Weights of a small image classifier.
Model: 14.2M parameters, arch mlp, layers 6, activation silu, moe top_k, num experts 4, width 512.
Training: cautious_adamw at rate 0.00078, 16400 steps, held-out accuracy 98%.
Rows from block 3 of a small image classifier, named by matrix and row number. Rows with one number within an expert belong to one neuron, the router's apart. Each number is 500 + 50 x the weight over its row's rms, rounded and kept within 0 to 999. All counts start at 0. Numbers have three digits each.
Before each expert's rows are labels from the 100 images, of 14848, where the router gives the expert most weight on average: "responds to" is what is common among them. Only what is clearly more common there than usual is listed. The data: capsule endoscopy frames (Kvasir-Capsule). In brackets: how many of the 100, against the usual share in percent.
# router: router (model.blocks.3.mlp.router.weight, 4x512), inputs 103-205
# up: expert up (model.blocks.3.mlp.up, 4x512x512), inputs 103-205
# down: expert down (model.blocks.3.mlp.down, 4x512x512, transposed), outputs 103-205

# expert 0
responds to: finding: ileocecal valve (46 vs 8.8)
router.0:637432517453495530526448514471517455478520552692529571465524416547476494480566480547552464456547503452423494508432475510449543493489482564443545546565516522538532469479482411454540498538456573502541411540519506491436476561550497542514444508478571495426491457568507502479485432436442483530504466490431431503546
up.0:458550483585614485464479470503445420451467492515465485479499540483627535499499441475474647504501512489485571509469497479527411425476509467488416508521514418445548477594559532587417448495548466561542503509483541517586493460507451464530450597477535530556485439478508456534518480446509561502490509500558443488454
down.0:493491434461505410520516480471544593476420524464469478556549519543502450555447533466541464487431508498508511547497466548478525433417460421529472435484438444441487550492504525494511489506466593545464519429550423412479436567473535532580443542450539502557473502557484507478558395452511573517589511412453486495476
up.1:463572475558543443542549482572549532451401517503446444483587560542600497495457419526517507513422567501540599535471575510398465427508513416491555489546450475448479502460485441486503592507514524526494523509511495501549495505488492539505481474485468489492480525486470472583496478490461520547547442488509508535490
down.1:518561443496364480496475477540488469586522447536475407574396418535496462538468473491520490543498413530484595503573447585519489520487423566435497479424517579516438541544464570487443437492472428477488440529516531510532527472456508483499431583445571543525503450504495542478532477435475490506441396559517522420514
up.2:477465458434484453553520527536505559494537434531539552471493563478491473483406504489422565502501464548486441627467514510513495415548495622533461430484505540479449495531581508492486451470546493659522459516575479484476454512521598532546598460482413543461585539532588430524445520580587527536588459433480436554420
down.2:417467544515521499558476485460494586550463573482529493550471420608579438531550511456598483478516458521499443423561482580590508560402501432409519502470475525580503564513577534454445456576635423483562374486508470484469557500461601569599539544522557506507500468422503595390475445491426590486547487455503502495504
up.3:521465519566654546422519609516509504513472421547542498512425500518455449588458469497452496369473497455474513446517576455487482523501522608422479575422490494372494532481519490455481465486524541482486484491570466587533473547532475456534452470497592530473507518528499520454486541474631619470591532545510577413480
down.3:489491482522507513419402513415522494554527462466532502490440526484546499588607521411488522524532598551519529483592495543610471501487548584594435490439426616485611556570551482531430488553468452431522412455414573561458560525523505522565544484452596545478404480524572497443486429477572562550446487505453514494417
up.4:474568477433606517533527616436591577452509431518505464562490521468546468524457502457518605493457530515514491467519521553495425511516530507505514469504452430487503522544491538586531454566492557472353557460484520487603491535560558441466499460441441471553463479477553488491497533521538484449545580533521522528486
down.4:423511494548453489469518489526596563411439558445396423497472485416491542469527437498476532516428511523515508464443461635459494477503519450530534529570437498499530440397472504499448559578590527474546538515518449488555510623512454508526476515621514406483495554527499529568530465544434601457541462377472519505534
up.5:470529479461507478533449481562507540442540511501421472516504516423483454474517530483452539504457560531506535556471525488531460465622579401572463449571518552539597455472587589474447544479550510482475531462513518535521481542432498474582634492479428502584565502551500526499532470588505572491475471486493513518481
down.5:468555463470583519535527559452486514539522540504530457571558411599484479582570553499541448531492485560391476561426483490554525487503532561511511500505518483493485591496517571442452529493478468484493475532474439446480533485545587564609445468474521474439472461597506511515447441528475546519490449447537493505441
up.6:492518465578513482447501538522474536427519528527445500450524500497564534500525513497445560435516571447513554575469508504509608450485494480443414546495415523413516477564584500582441525512488487568508428508540454563523529442489470473452543598464535556482497413473517451612509515562524580411543514458520533454469
down.6:487553491478406612499528545469555475487396568461414510562469547477528484561460537549588471519480458473496483437479495574488567553553478519409542594411553432519430562392501508455445572526541528472494518544565427474581489575433505475476443553524529508438548576550481456479532527499384563500617533438539564369474
up.7:488483493494443517466543485543532510453464484480536420512515546498444523555488530506525426535534529461691453389573520440529536682483442511545494653431436360472505584451491373514514629558471500448441510524537522508526501514436428518459548515471493530553465530496526507430563615571463505566494530512457595472525
down.7:484495493428529588608551498455454519540503495456470570542556483510486438531502587485562487552570436498452430447522552545444486468596451572512517519444580489446402551438453568511476447435549475550465516554523488517619454447578624506482438452487497473505560504479417500492442482480504505546494461463571483468411
up.8:505451531436546465540526574492500550484422501481550589552576497528530498500468494429549547532564433518473482525479509442490471507474485550516418461532513441501435540537525527494515453548487510563508486435550454486497472498556582489461510477504456424494572519431500398494414449506527523553577483434472409524417
down.8:433461540528521421597522467485490528513466559445466389448460565570491562438536488440549500527469479607493618479518544588571440490483552404541541529502515529541548586489541533493400502486580483573560483425463465519512485483462522493526512559530403551576476515482521462457538433489500571409494446490533492507449
up.9:503577508443512532501522558580561515484442460528544484464495494473578499470414508480529545518441455506532537464485574545466471484530445497574466502568468503473535522437465411406534519552457535457342518543539504517628473554464579546336429540501502524445499518568549572455451458552541533438595543500479528498458
down.9:436526532490532478508455514487479589537569580439436439502562407556510468525498553587524541555496483550462428548528496571543489566446446523549550481440526481483464572519595609550469522458572453554563459578578508425514536504439586561614480594531589473536473489473408579524472449518387471484499427434528477475428
up.10:496452456456421579471486580502570616525467464499554556506471530409512451507474525478540534465519597458572390522496524526534538538493461488478489442506453525443545457410592487414440474517549502419511494487591499504458526574502458586528574563474558509459526596483505587471469551558518556442550603531475528463559
down.10:496491472562536528480553573545536494445437498494457515567498541470390498547505445483484512500634498410515495470448479424487460578446415553420504516484465509516504481482480478400550492510521581436462497545533508482500566514542560491482392391563480466420496510515443522475446549592551488454542520473447475473495
up.11:520549570556567505527480558445510441495452531503433560438552528538495567480439527512523459584533487537528512564405565470490486478504474444535486495415523401474516528552591481526453479578537478536515634531502486493607576500459465467464445541598519471519492514381482410467550537498477591469504494522526463511409
down.11:470451409523478409456470377575431534512555524566510522495498449576477490518551468523521476417436543510484537538487514504507496508427557427412454500557467528561468550447474554462476401509467529562529516429526409460445460498501433508538552572515512517473453441596493507514542436497487553488485463486520527498509
up.12:430546533522422459506523532585486627438495475463506367571516524423511493433525502461498532480469556524521481544513481444517510526571551466497398528497555499502547521556647522581438529458588464412496475475471528500519477526471523485564500515465528572643529553478482492461445476538483497509463466525502515480547
down.12:562574439495606567531468568439454441602483444521562491580564438555470554475543548483531489580564510512468449456450429438517501517449452553511490495502472490555555504551519493374446554575443432422511442533482574377467558465480527650522423589461577529495516473571489577498452426532485551486515531548590455531414
up.13:495462453565456514446489485606440541435519491532464513508414563455524491475499403509396545449510514496532537515475464502559548435492456484508465582476438554421531436466496480535488519469524508543502444539522542610573441481441500512399424516470525566506506436552545506459493480559529524484575451489417504464488
down.13:496536498496519578526556517496472540492452511456537541555549550516525479523442537546577442539558627440560433443553525518500536517502506464505462578430564410485485556387455442403545486531495499408447529581511464443521521464516533531455521474467560530527486527490437506472434581550399489523565613511580551456475
up.14:428442594513542491493598515602487486623494427513491512530541529447556531537477433417499475466438514523517527475534432474496534495562533592514477528507447447485559556520629480483489516505511476548497587552403477510478474445494545482499503454576471461517582540435556522354515503478511501511559489556520454494449
down.14:427568468597645566505421563483537520549457463494467476534528475506595459564473468537541513494460524493520477493516558431445473495544478515472466497515475450434498498479535428507448557500545377482492460503503591569554543464492551531497490486448586521587504454461440557516484496529466529517534564560622578485499
up.15:484534532511513520535542474547539509507457510484508379388521554425536502557456461465447432539504585557581557413503570440417473393582454391576518519413493508521556454477499446444505575498520498462486514475493462659569525474528563448468477382550513405509455577444497470464481575503521514503487651529526536483536
down.15:437477532505483495435350446549511447445565470455426423464490465491496517472559464520429475522471446574556487472473496567601443593458499457551603466570448540543558515517528571562455577554502483477547470545451557514409563527428332559603640640530463504450458536478501607489543499556410571527468438503424463521527
up.16:457590525595534438482544545528510526532502488484298535504523504476442562506476457471476492486397521473450507488503436473471487503535479550518518538537502538539482402493432532527552453481469459393479554484396563478425539484431462482487466456473464456529549528540456460562505500468555485499410488553535539537537
down.16:483585442435504524421464524500574579450480498489491554553570486553585465488504490506547556489473566404498442567537483573529568471472574496469487516554537436536419503462529492554522511501533535443483516484439462485469487551536508627502529513412555468469504466532471441488450409493411519574536524551535497510518
up.17:515563571470513538522422601563530509482537557456462502499535486500453466518510560497502519671503460508498499558519533403514586540535420521569480496488564495515440515540529573508449502483523367443508441558543585476524589506390526506488568549519488484507626517484494423565475461515475484485374415505450495510419
down.17:487418477475541500485514566471443605576503480512517564534483485588484526574574608472535457410471574514421493521570509570568510467487582521473473514461529557500516632479565521455432422430539579490525509388487504519470396454505552559547502477414565527565464427497515484411435462507547569537587526501516559495501
up.18:507490564467546519542473498528496497574441522457545471529534532525572474460473478433481453556525413583583479526443485512538427510462458474530481430512565518527486501497526569520457546552544477614539503477493434530606460508545516463525524511561430441530554558352520493451512531553489500533524484466608444604438
down.18:465498471521591378537467509544482497480554574488486426425525534540462550547582503531496503500466593562428555511515553495543504422564595457551508517491503460562538526506517550570469510509535496592596573540447458536478488448575555506561518450561454512530379495499513435540537520495449512490478445538469561485521
up.19:473550532537557459435474464574440420484486461494595532544453459544576428538523537519566419516413422492487521426504535442498557502483433539424505499532446526428393434527510559578433504481419459534502520593514461465473588545384511429460502543583581459422536478487519543442547546441517565396392480558503637462449
down.19:530590440458519521519555512549521482444417564463488519475534535501561533522535595568543559451485526450404559402500466529534579458525561514495487540512450445476489523501551516545416510467542536465487520499487428500474473502520538514478386432504494491554491459533543402491498437473481595501587543483459525505462

# expert 2
responds to: finding: reduced mucosal view (80 vs 6.2)
router.2:521423425511469477505497446528442586526577554624474490589536452530434528589547474513483498391477549561476535507579476496515505596476491480440530482478515606556524575499477588448506485368526539515489481473510439542467452384556466452527501499410452520520533450512421509502525526503559435534505458509587504455528
up.0:528480471545533590480502557423594537465470468553484587505437500521443412579507519478471496482585533492572446478561558541578503570555528491427539530462498554463533461408441438417480455531466531495503474505520474548472488511558500477508498514518564545437545525492500475607479533486659513456508542442465548425444
down.0:498496505552434468540564403411489543600447457515489417426462493544498414524495461514509452488491551466540546480548572557484463506546509495506609528446450495425526503451485460435432487535533517513588469490473509549377497483475538504634539474570487558503457585529484521498500508497489578434497523434447501465496
up.1:485578478495527542571520449514536381522434516496542456480480488445458479568436515515486464573419499485562553418521534505535549413633518483528564568407527397539519465352465433423426539554605422545543434457479492505549501553479507514521500485536520511530547501485563472497476539472453572509461529508568550560441
down.1:481590529421433452452483498598591524454501495451532537473491508466527524549478485550535537460429564419545516493580482520540518482493559487536459524510506500523354486461515488569555491485517459456481605477542509501413524541467468494459584467508495446541544542447481408523451532480438560526463507527486578510539
up.2:509527545587540471491626517403524568502455560482442537515501593510494455461492433462494477489499542387523532557495558452558541461511506447465552502486513455507468558403621487408460576528577527537543490478472543517479518553521543519501490440573469502467423496419571393553481491462538547454480530564474461510497
down.2:493464555561498476459574509453518503527477433478449401397475576461495563513527465450465458488438531555544543414520572593529428423537558456556609544529429433479588486456453448524468532601555523486536535475395504552455440487407478548493562499560463568544472514525558510467542554545530577413442575512475510508475
up.3:509463478471463578488443426520531410459487517506559586416537542489530523467529507551680464514477425497511517502437497431497526414539475425480420513563446552499526470502593485542538517553491431404417427483490535469488597565403486480512573559527492506443387514528529546434527498570467522543469505466481575578525
down.3:473613477430478517456465499521439530490565477455518510531589518611487496553477592571574452590471451494456504537512515517546487543565554477540470479469498531507430606489476525524500529507458559442458602547495471407469475488446467500502515507480457487585524466546508450473528507514462575595479440455446483409467
up.4:472517498550476465443476448505437479529515466549561499539507491437477550533516519342406500600516492513550484444484481490559564495523450474498472572553502540463525418510499488473435509524516393469469380539556601529535512434525476499472438519438502557501571496494556609527444445582576538482492468513522557444480
down.4:424452515490510552509473503524544500524511525493511543418456489432509486502485508476428586341480444492458501491553491528496457485474503571484535530500502532434424398598565550624492462464576487494463532334566570518529547505501450407429545442508498499485536533412468531494461516455551471512478470596516547535535
up.5:469478469578546414487559522484517518490479477495536581484440480481487501426538387514529479470500399432497400448558534567508548453416505560482522555585469503544477507485489483557584430526524445610477479523471493489492510477516493517533512565564448391532523457488503468489460448555468523511527488434419482557469
down.5:420545514533461497532429477480509449442428594459485522543520559506477511557402481500502454623570412490515497542454485456484604582480445503499541432492527511525409483505416458564471471537428463454471564577584478492593520538478470440466380490507519449413540506440518515446583502476492498502460503450444465417524
up.6:525487525496466512523456437533549446475524523551461438365478492430550419447509429508523560472525493499519558416448582516465478398565527439518495569487455416484568399560497451521507558525544409474528409451488476533534554468522480482519524545547504564506381536539460435603505476432466524466436577547601528462466
down.6:457538531465604458496466523406480399528358532493506510470554556572522403429519605462548382557535464519506433517472483502486457459432400525513516489489429483513500577533619498492420495531459486446601483461409505441557520483489598490540461550531595515528462494508481541512478419441499588524500468492489434473355
up.7:473498511488555450466510523476530438508475539471412504408500573477483553524437516512406457509529560505507474539494418495468483480438465619582513550451471514489520381484513518545465515442537388561462560621513504556586549506481545476438446406570467403502536572420435518571486540487581489513536511516547453556403
down.7:571388579547489509580608514435350488471475518495490533545488515482501491535500522494492453600628465514543468483423546473510589442540484507488454481547538495487527536456541490407484459529500497579515436491487446442468460490524601557514475439545432539428444527525586474429433523575551466467501504410499501492504
up.8:437490612549530552454470445494507493557479517467501560442539616431599504592521421552535506620613495495470471521529518454553523478542564609521373556467496531465493479470526483477465522493527399471546387569488488583517515515517559530479448406529497453377461572526495490449336479464531528509523491425501502556398
down.8:555442520498420598580472462440447461565435434533582493523470533551516417475404542515568391541509417546602550529544511541508511486586394537509557469408553535553521525464439463436476473564412486450493502480532505471479515473415504502544542589543541610502541531480460540410541567399471560551465567523515507455483
up.9:537505540543506518514458520467561450467547549535385628484514412481543455523503482517586531526584422488465414533433580592479592413536423441454470516614429433507484446480537504453574506536504439466472425560504518504475522512468470535462498612483530513413485428596575464560534427484433530472486478463511449508485
down.9:540575417483543570483534561438481438462454512438474507521521543575502534495465542582573443549455424419453526478468571580572499505618492564465578580493553445554482611406508461434477512536510554472529504623423518396521455529426572488505510533536505516446492465592529495497491542458433536469541514452502548473519
up.10:511499531466533575474503478502513413442500512513550551531522466514531429472471539470497468531583506468562519573451526437437466501415404501467368483428498414575436492572545472408586554494438508420533366518558486509515565498560516614508479551459540494380528659517530527500437531465435452488549560537563472561501
down.10:507455594445442468445585469587521457425490556496491505417438551491550446475446581545484511454399551459521518443560559535487498481500517473551542568506520472478422522448502493560521505472516520538471625433575436503494468510417466430472585484571455531523495577452427444502470580464448472487491533576525599534490
up.11:483482481570566503528532493457482505540504527462548464498502675516473429525479396560609454509549453491477510398523530501538492406511519487437515492463466508539451461395518394435536495516504530471558428544444480579475524502532582456534472451545490449477391481511559458471499575555600528492425553484458523483440
down.11:480420510462412551568538454502524447616462477502565565444441534427526508498492554488539437424459570513550535476586465511522463462522495532514458607411521579505473500479491514466480421511528482464474560379465486551566465472454554438439580535507532557564472546485431549448480515425482510502504571578574623450463
up.12:478491613522509527448616594503493548526486526399451409415523486488461454524480508463589433549480491472510475447574552489431535526508473554569496577515401444471526496537536432572565503530475429420468505579405542499464543539401533535457482466549568474513487524490519434518512555523510529406442521507420546447549
down.12:484499529496427441539576544619538559420516550515471498430527552482527491494417413571528507465420557426525532446514570509421487511502540459546501560500505403468421523424460392425598563453500511497496525474563461532437454507497503458458539458508520467569530533512450404578458570555433491442555594532537571557491
up.13:520548497464512498421481524543625535611504541555490454533460451444494452461493446484650508470407538541528512492513523570554398493463539539579503517541491532471551487494534516455577447469493490393507502433496476462512486518406471504520625550480512564551461567566458601457507549527462510360542540531584617471487
down.13:500471377543585439441500523482510526593437449480473464547563487525494519469482499504551523513503496447454458452532502561485555453506469524515531513582425508507520557460463442400543360543479487459444499592410522455478454492506533509505507511407521479496487385551494603541422446529512584498564453535509525449454
up.14:396516549525480538577533524410520472582393554458566540463486507516563441490481479409469445484520506448503492579549479547447637496485509487466508524434484493433523441394493480477362477555534480496525499472524492531547594529570542544482444461557600476452419488440498477446477454489543594503415520531443502381461
down.14:551523562465516492539571561461514487566479499552520436507518531558572499559544488507567440447437579490476546547539515490515468445485560442472508533419551513408480576413456484489481505510552593565498513418403413532522516519434586555573608460578430493477444557520498491466422482581524553437476475470469516521406
up.15:471542586652556581423533472454451420558468570467420498506501596478480535520486496505483446519569488468557475561427484440530573474449477477441533491478518507521506433463542518498433547525627438444535485590450486423498556544485484541583401530584506447409499526456498543464495502424497515435505534474542509516488
down.15:578437409498598464445494469496498433538488490473522508479533556482566537477537492540557552472540577484492482451551519529524396464434564488517503565542543450504518530492471481523553493513465548530623561458478461482499436458558424451477538524499536516589527455511406500466451490451463537496545571569563528482510
up.16:559502476552587466394536459490491358460462496516527446479515485537450450519497533542492457620472509469685520453429558476443544460522527453479549452493482464458510481524438320491513523567428486578506492538454475501523485462531439494519482510438564552465486501502507498567541536483573478441499486439492571502470
down.16:515547518519519610487449472429566469489444472483475445455508495502498470575538499544539534481567549464539489424495523561567486492552532433506515518448483475470570433472546488487418549554617496384542443513493553532433603543475557595540484467571570513429500505482502511497453471518486664490487570458458478453499
up.17:514521514498418536493548442562535482512475511493529483446465617479519476503462390547505543562598451535526574533462508479568472401564506598526412498526518544536476473581545435492435591502504497442496365493519479522543511492472604607383424394488501542449477547577548564433332453426571499386473537459465503545558
down.17:520485474405471537488523482489572465502378461456510519551468567561548451443456564562573488515557485474557507494512480587534463546482450465465524515411535511560470558455547508501467545572487561568551514464523384451552508545546576429522534538580513494486570551469437500497496496460461574488572512490470494443495
up.18:491523502574478563441548603451477479410448415460489542525455521553469526549469514463537463490501492405523556476457579465479541459462451464442547475562435503504459524500473425458441521550442550512424520538535438444490541549498543470404430501512503493470497529527618460455562509521611571382546618491454496440446
down.18:489426467510532481417519501511549486517520423459503539550393512503511546442558454490455613396487500434432653436521475570606418459482540523444488526547464541565477492499517477436503435595573503492486476365502549532488497518506484516478544494546554445519463419504555554519500454460536534452503529623520588560463
up.19:494506600492504525504498419499459509649480536435491572443503498439611564426495456465540545512535423516500430534571457502481513363476500592530457526518523542522492380475506526527557446508628463465507415602522527455609519549550556595507438511586520435408411589508510593498368483461466487463492515530519471513493
down.19:539466547444459540528544472477485484464383474547506522384525543506587446404407473475498455445430492445605534454515558647436515452479490463554604547516508449513485512479480438529517487570441495559523519412537437495462465456526464463436532532490481582529568536458455434529516507450424581539553567483554548538511

# expert 1
responds to: finding: ileocecal valve (37 vs 8.8)
router.1:498542450520549450507532460507430440491541505420528440511557557569472497520488568569503547549429482502420561552508559467458460445575560509493535486580498429431443534569498459594454539442476531532524616539502457447506489428510506496527485439521431544588459387567463513543544479513507474545417447557436550453563
up.0:401520521540616552482520562511470466467489548480531547464539484539571483536465510453426524461512399464459524441479646505511463479452546553489528506531463495401473487483565557530482489482463537476509504563552549583515513464494434453376513443590524392531504449532520461433426476518522571462568501572479475491361
down.0:488399538463438507527497457464502541543579566495598447506478401553418504503538591452462414488462578521476450551557401437506559525402435542584510455461526555533481497605506545543592528542458433479499508441482545408406560479510531561569534524449526503467511550460472488469478489486506343571433445602523561533555
up.1:500499575501587553404498522551452540465529528499456554446479538485454555510521508513453452484493573443478553546434471482478501510464485486472425467491489610573492483495507514420579465522532500493438428414547476531508516518484508468442586537568489424418427493490415428519527509448505507507509501417574438498392
down.1:503440423436425515448523483525546467496459439433519603570478497508541428472479463521471464428455536382533479486553431544528565500474524555462454508601396554535502428524455493539550470545435527470416565501493529457440542563512428514421514522452490470534496481513453499472531437490511534551546521559466565502597
up.2:450549503623478578401440537476481489484510526518464580430481478501491555515480504471420525400569564375484542569472509506471587504529364513462403532428506517517588462445541524457506512513578474386468426455534475539576607489402493559389515589461624455481544502456477479522483503571498527534544554568582506485511
down.2:491535388488537485540501487537547496479458555457499500438565529461556546520527555533547510462447599476465508424513561542488477413523548456615514557536486419459521517386481476431438586488492560460544478498505459527475422466485498488510451480436522545554483463620492459484447449521460560475521539464562517542481
up.3:442535557462558486525641459408456412468475429453481564443566550487549483463480507475464558544492607473566524467501581479483478456515480424472492563517455427440547486494576478508402502506526473520506588539460516485500570452550552503494435475566479561510528600446489503547519524441528472491449536578531451478533
down.3:514503506534521431445522546520553524480509447514426502534444448559495563609527528498550464512432488538489475489491439579498570552494515564512458508543464552544540568492439489386613444559444509561460485489468573493474492602462544542558539511507537457484504461488527440486521454542506513506525388428475475472496
up.4:447540515559493443525446460482468462616473505445576464468514553464639545406495458472451440483408507473509517531502467517445569495563367549519484585402552460509452419345452558514555525554481424533501487527501571512587481527414438430458492555529481496541469461446498560583489466493458518555492484493589554611473
down.4:534545472523489476408540529472521509437480508550474453529518454524434506496528449423458493522533508468461504544410510460496553449498505522488455478547447499505553473526395480530486512544448507493485440560467454507569481532533540586542421507416495497438515439602600497538461380500562512540521448434483417520543
up.5:450546542608564411476484517558581536489505550489471539587463613445477482536433426488454459564520468524540456512493509514566567489446396503580508472563485434518516495483512481488552520474572433504483504578504528481474480531472501512502464431526465457521530487451512394443456542612492503537562514527480468520351
down.5:509586554527492465445610488480437391557453543584454559452509470488514427479424540516537429453428555419570475528507548540470548424513491456437478517422582441502401581448556464528518426498497466464480580486512462469528440467473497501502501569492550535530479527455488452521459509377445511478487534544533572461481
up.6:533554453497560592580467534492524542499448467483447486564435555477481470514503488448465509519490558437600533424478548585515439514550485439424452499527513594482595488429441443322457476578534516409390448448483562517542485539520567508471501496457499522541465479534492552494509521626610546424605621516585594497480
down.6:502512532544535486438455563485485508532558440479462450406462539512509494524537507475514493456466569525536564495568554570561418524563589439485526543488473557547578598557560502514449531520498521406502512415443535531445468480424427409504578549490487548562499453517475492477546547477506562423430506490477510499472
up.7:482476554520599517459483523456465495586513484516547622450431405498629519431567540442530526431556453463477405418529467631584454478486509458443438589468526559404597516543541500437413402536474497520481460410538480475551490526560535468473572519551523497471520493465515616469452514577515546359548513437555498428463
down.7:495506415511540482534471486466580452531430494453478437487470494508547499489565552452513537424422574507461544445522477582518413416577558509553550509519448513512556487549565557553502513564525594504564544417463497496481456574528539422530528501518567538585511471507497574469475389460472519445576433492470575615568
up.8:471525580609426491460477430501484484538464496504472543512456509431529519561541444532403472554534571468488453606519405488511602546462495587535396503466543556483473474483538586541535494555502431549592487399458509531503451526477490507493483499475490557549556484466512478497406460465435521571475462363473505492518
down.8:448505474489514518542551447410531500510464540465534451583521434554449513482585578488570408520515564498461529507449392518540542481458436483463465516382476506558529505441472555480499528606527441444538510565408488370549529546481607599640436524554495454572533522530503562444463364476480528505477499500587503486507
up.9:478480501494477461470549526517619533459519379504494537506332462439450537467423479423510554466415513565501560446469547526545421402600517539493393467478498512512519498514514474365486491517650526520480496414495600494457432572478512563511587519541515438523559542525626484522403538500570509467534559504543479531539
down.9:556497516453472505532578536587424555570519465610522485497616538484489462500427416509501472512440456502541479452507559468396508513521454596571524613488509374467468576458464444493532498448379472485455530578543458531449449397474456511447503488439493592637550417508454425535491523506456528567483547528530519432432
up.10:407486526487576508511529597477520522502484414440366473559474568448517519510535547488445560539491564471515513468539540561534405520507483474476507474518446505477565578545580510462492435468611505493413534382501547531560444461553552439415504447465476521473453497500486534554513517511585474495539498521536529468481
down.10:407454522455456487510406499516584556468529539437564482520448510541538445504496405476478561450441466499536539480596568497537445530497524510483547444506521517506413451461478471571477545556494484606453514486517500628487540521479481512519580520530478471604505524464449537411548472511462511519528476547518566548511
up.11:498556485544561444525434510443478491491492431543482469424493479486569482487466480460480442414405533481540519476441426522478462421539545550460422503498483451546602442509492531496552524583468533459419493499374643471437486515395485429498560541502512521494453490544563463558559547523551528479534525462558490505474
down.11:492496440537453451388509540539567512520438458498529532476433561460528506509429437476469515497445526507518443467638514510551511462488550542574417501592575521469476444451412489570505454498456490556466621481522523526502398510439459504451531466473527488580517491514520475419476492496534479590531538482413476489514
up.12:516494460611520539413470626499517486498516485536525482548474448454462461561430478505514537484476478468518357547483545497467527498516588585476392567465483384487508510506524445492599477592447503498530503568480550480477500547484459493471623617502561519556590457611571461546482545658447523483543520432527510457542
down.12:424472523505445584550445400523492522565463468466467516500420452538544468460445482426433455500427447564519587496517427539518550457510421557528521404499414522534514419565485595440489521538506478493426540503512579375532583578411525518540535522556533462485485530439558584436582497463523493532465457586480540453515
up.13:459572483437568546563524478494508425554514464493577427544516593507541464529387496483536541524492435535624602467471529466478436495507464429488520433469502457508442492534428499524477516506478461458376533493535439460563528458536535489430498507460482562560513530492506707481514569479572499359487616593577595559507
down.13:449522548525405478429471538544556660413476531485385530487525507504496556571538410502459536513540500439483418533488489553535590568496528546442469508620416529528588399464541486475467542511492516429541432560490546523419531566482469616513484475464525455486542471556509409471510465596499551521527469408440420419603
up.14:498581515547535486521445460456470511524436543498500404390504512431573562511518450457529495507516591479489516461448472474488496425520498530493474548491471430534492319404473474501521562552546437446517456533388602530492538539428526560501472528551609463467426468490590465578567424462464557552513518508523489545498
down.14:550560488504490581510499546490468478470474431569472519478485561394537557505444473460486544566544485498501535445508498492523521493617560634484478538467571564506472445422431474447523393493447535423490428491500579508528483445550517422375465443453458546435462481576565511523506586493527469458399553491483550547580
up.15:445532480448485482454522437515581481463530472501508455471475593399531447532478442506497527491507493493598490450557512504551454494497497438593516566571396515461591455561563457533510520481513464460435494510470520566473524484513428573387520420448477545483467607546484549443473578566471450505473522542458498516555
down.15:565518437471543558536437492453458413551429562496520535575574422552474613480582620463548451503572476492415468472377404486513537564521443559470501486417484499586585510531499556468486481490421552419492466513470484412519541531561520472476432526507528474508559479499509493527550416487488545484517470459518470454479
up.16:449476491419521415501543482562512599476468561428626442565499495549492487438525487446556517525390503512543500525482484526443443510368445474522522448506414493537486471517560495490506598552493535554481535598530435488528509506567554512559521493562430429477461568474510516418522496525544491507578544546575489591514
down.16:477494480551499550566424409530496493502537528491402406486478442539458440462581417572491511449537481543519500441509503561534445621447448473437594528425486502560470538516532525487425520471562495542597440511533518561499571472531496553566542594551572534523462503445382553527473539449389510502484450594558497428440
up.17:491454510446443475464449436600510485512517522587565485438481570528509411517458492509528452480430436525559473550589470493468507480485461559589459415510431584498479450572519409537482609497461536566470461436491486517515516467468496405529582475467415521489491646474504470404521531575515539474554487493474577535523
down.17:511487477460514528477484608475520564508441488493465499552528492499488496470531531427486541516571532509484485502466391478492444568434434490448462482488453579500576542543536557447515486509475611501465442500479518490519476541599621481447459442479518471411503552497534584495419465512593470445544426467430463522498
up.18:407539549511558470519547486483489465493548478425472458447526550507475439492445487419451573585593450579519510489499509520580485521527497512540389488459473499515513499516520467516494555519562354463578469471448550528513584471501520475555615489478514399461539539473552502580445573538517476498437497523602518550487
down.18:608468471526446556430374506481495557467571487635470469494490507525485508604544472591548494475533583533516520543494471494593508577495551458425520469468490512477535551489511497517480481510450524385546404442488538517389524505465416522570533539444568570455488454555478443497565500468475603507456502458417506446532
up.19:459511493446555502564456476463512524550463546413602476460472499455561483435531501478624502498445495459550467539513448504499517503441493494567533531513478464416551487475568520477528426489532411490434518508537475506596563550539509489561556532524516517550473559363463602460508502548539555393584518543531645488408
down.19:517549506547462534503526511500455560495493529484404433503582467533478514553511479584532475572533550501524452470505593436468516532565483502467581564473564437473494599507528423487395524466503535479580502600471472649521478441582537595547389486437529524502499487564479456487432550535427453471502469483538492431525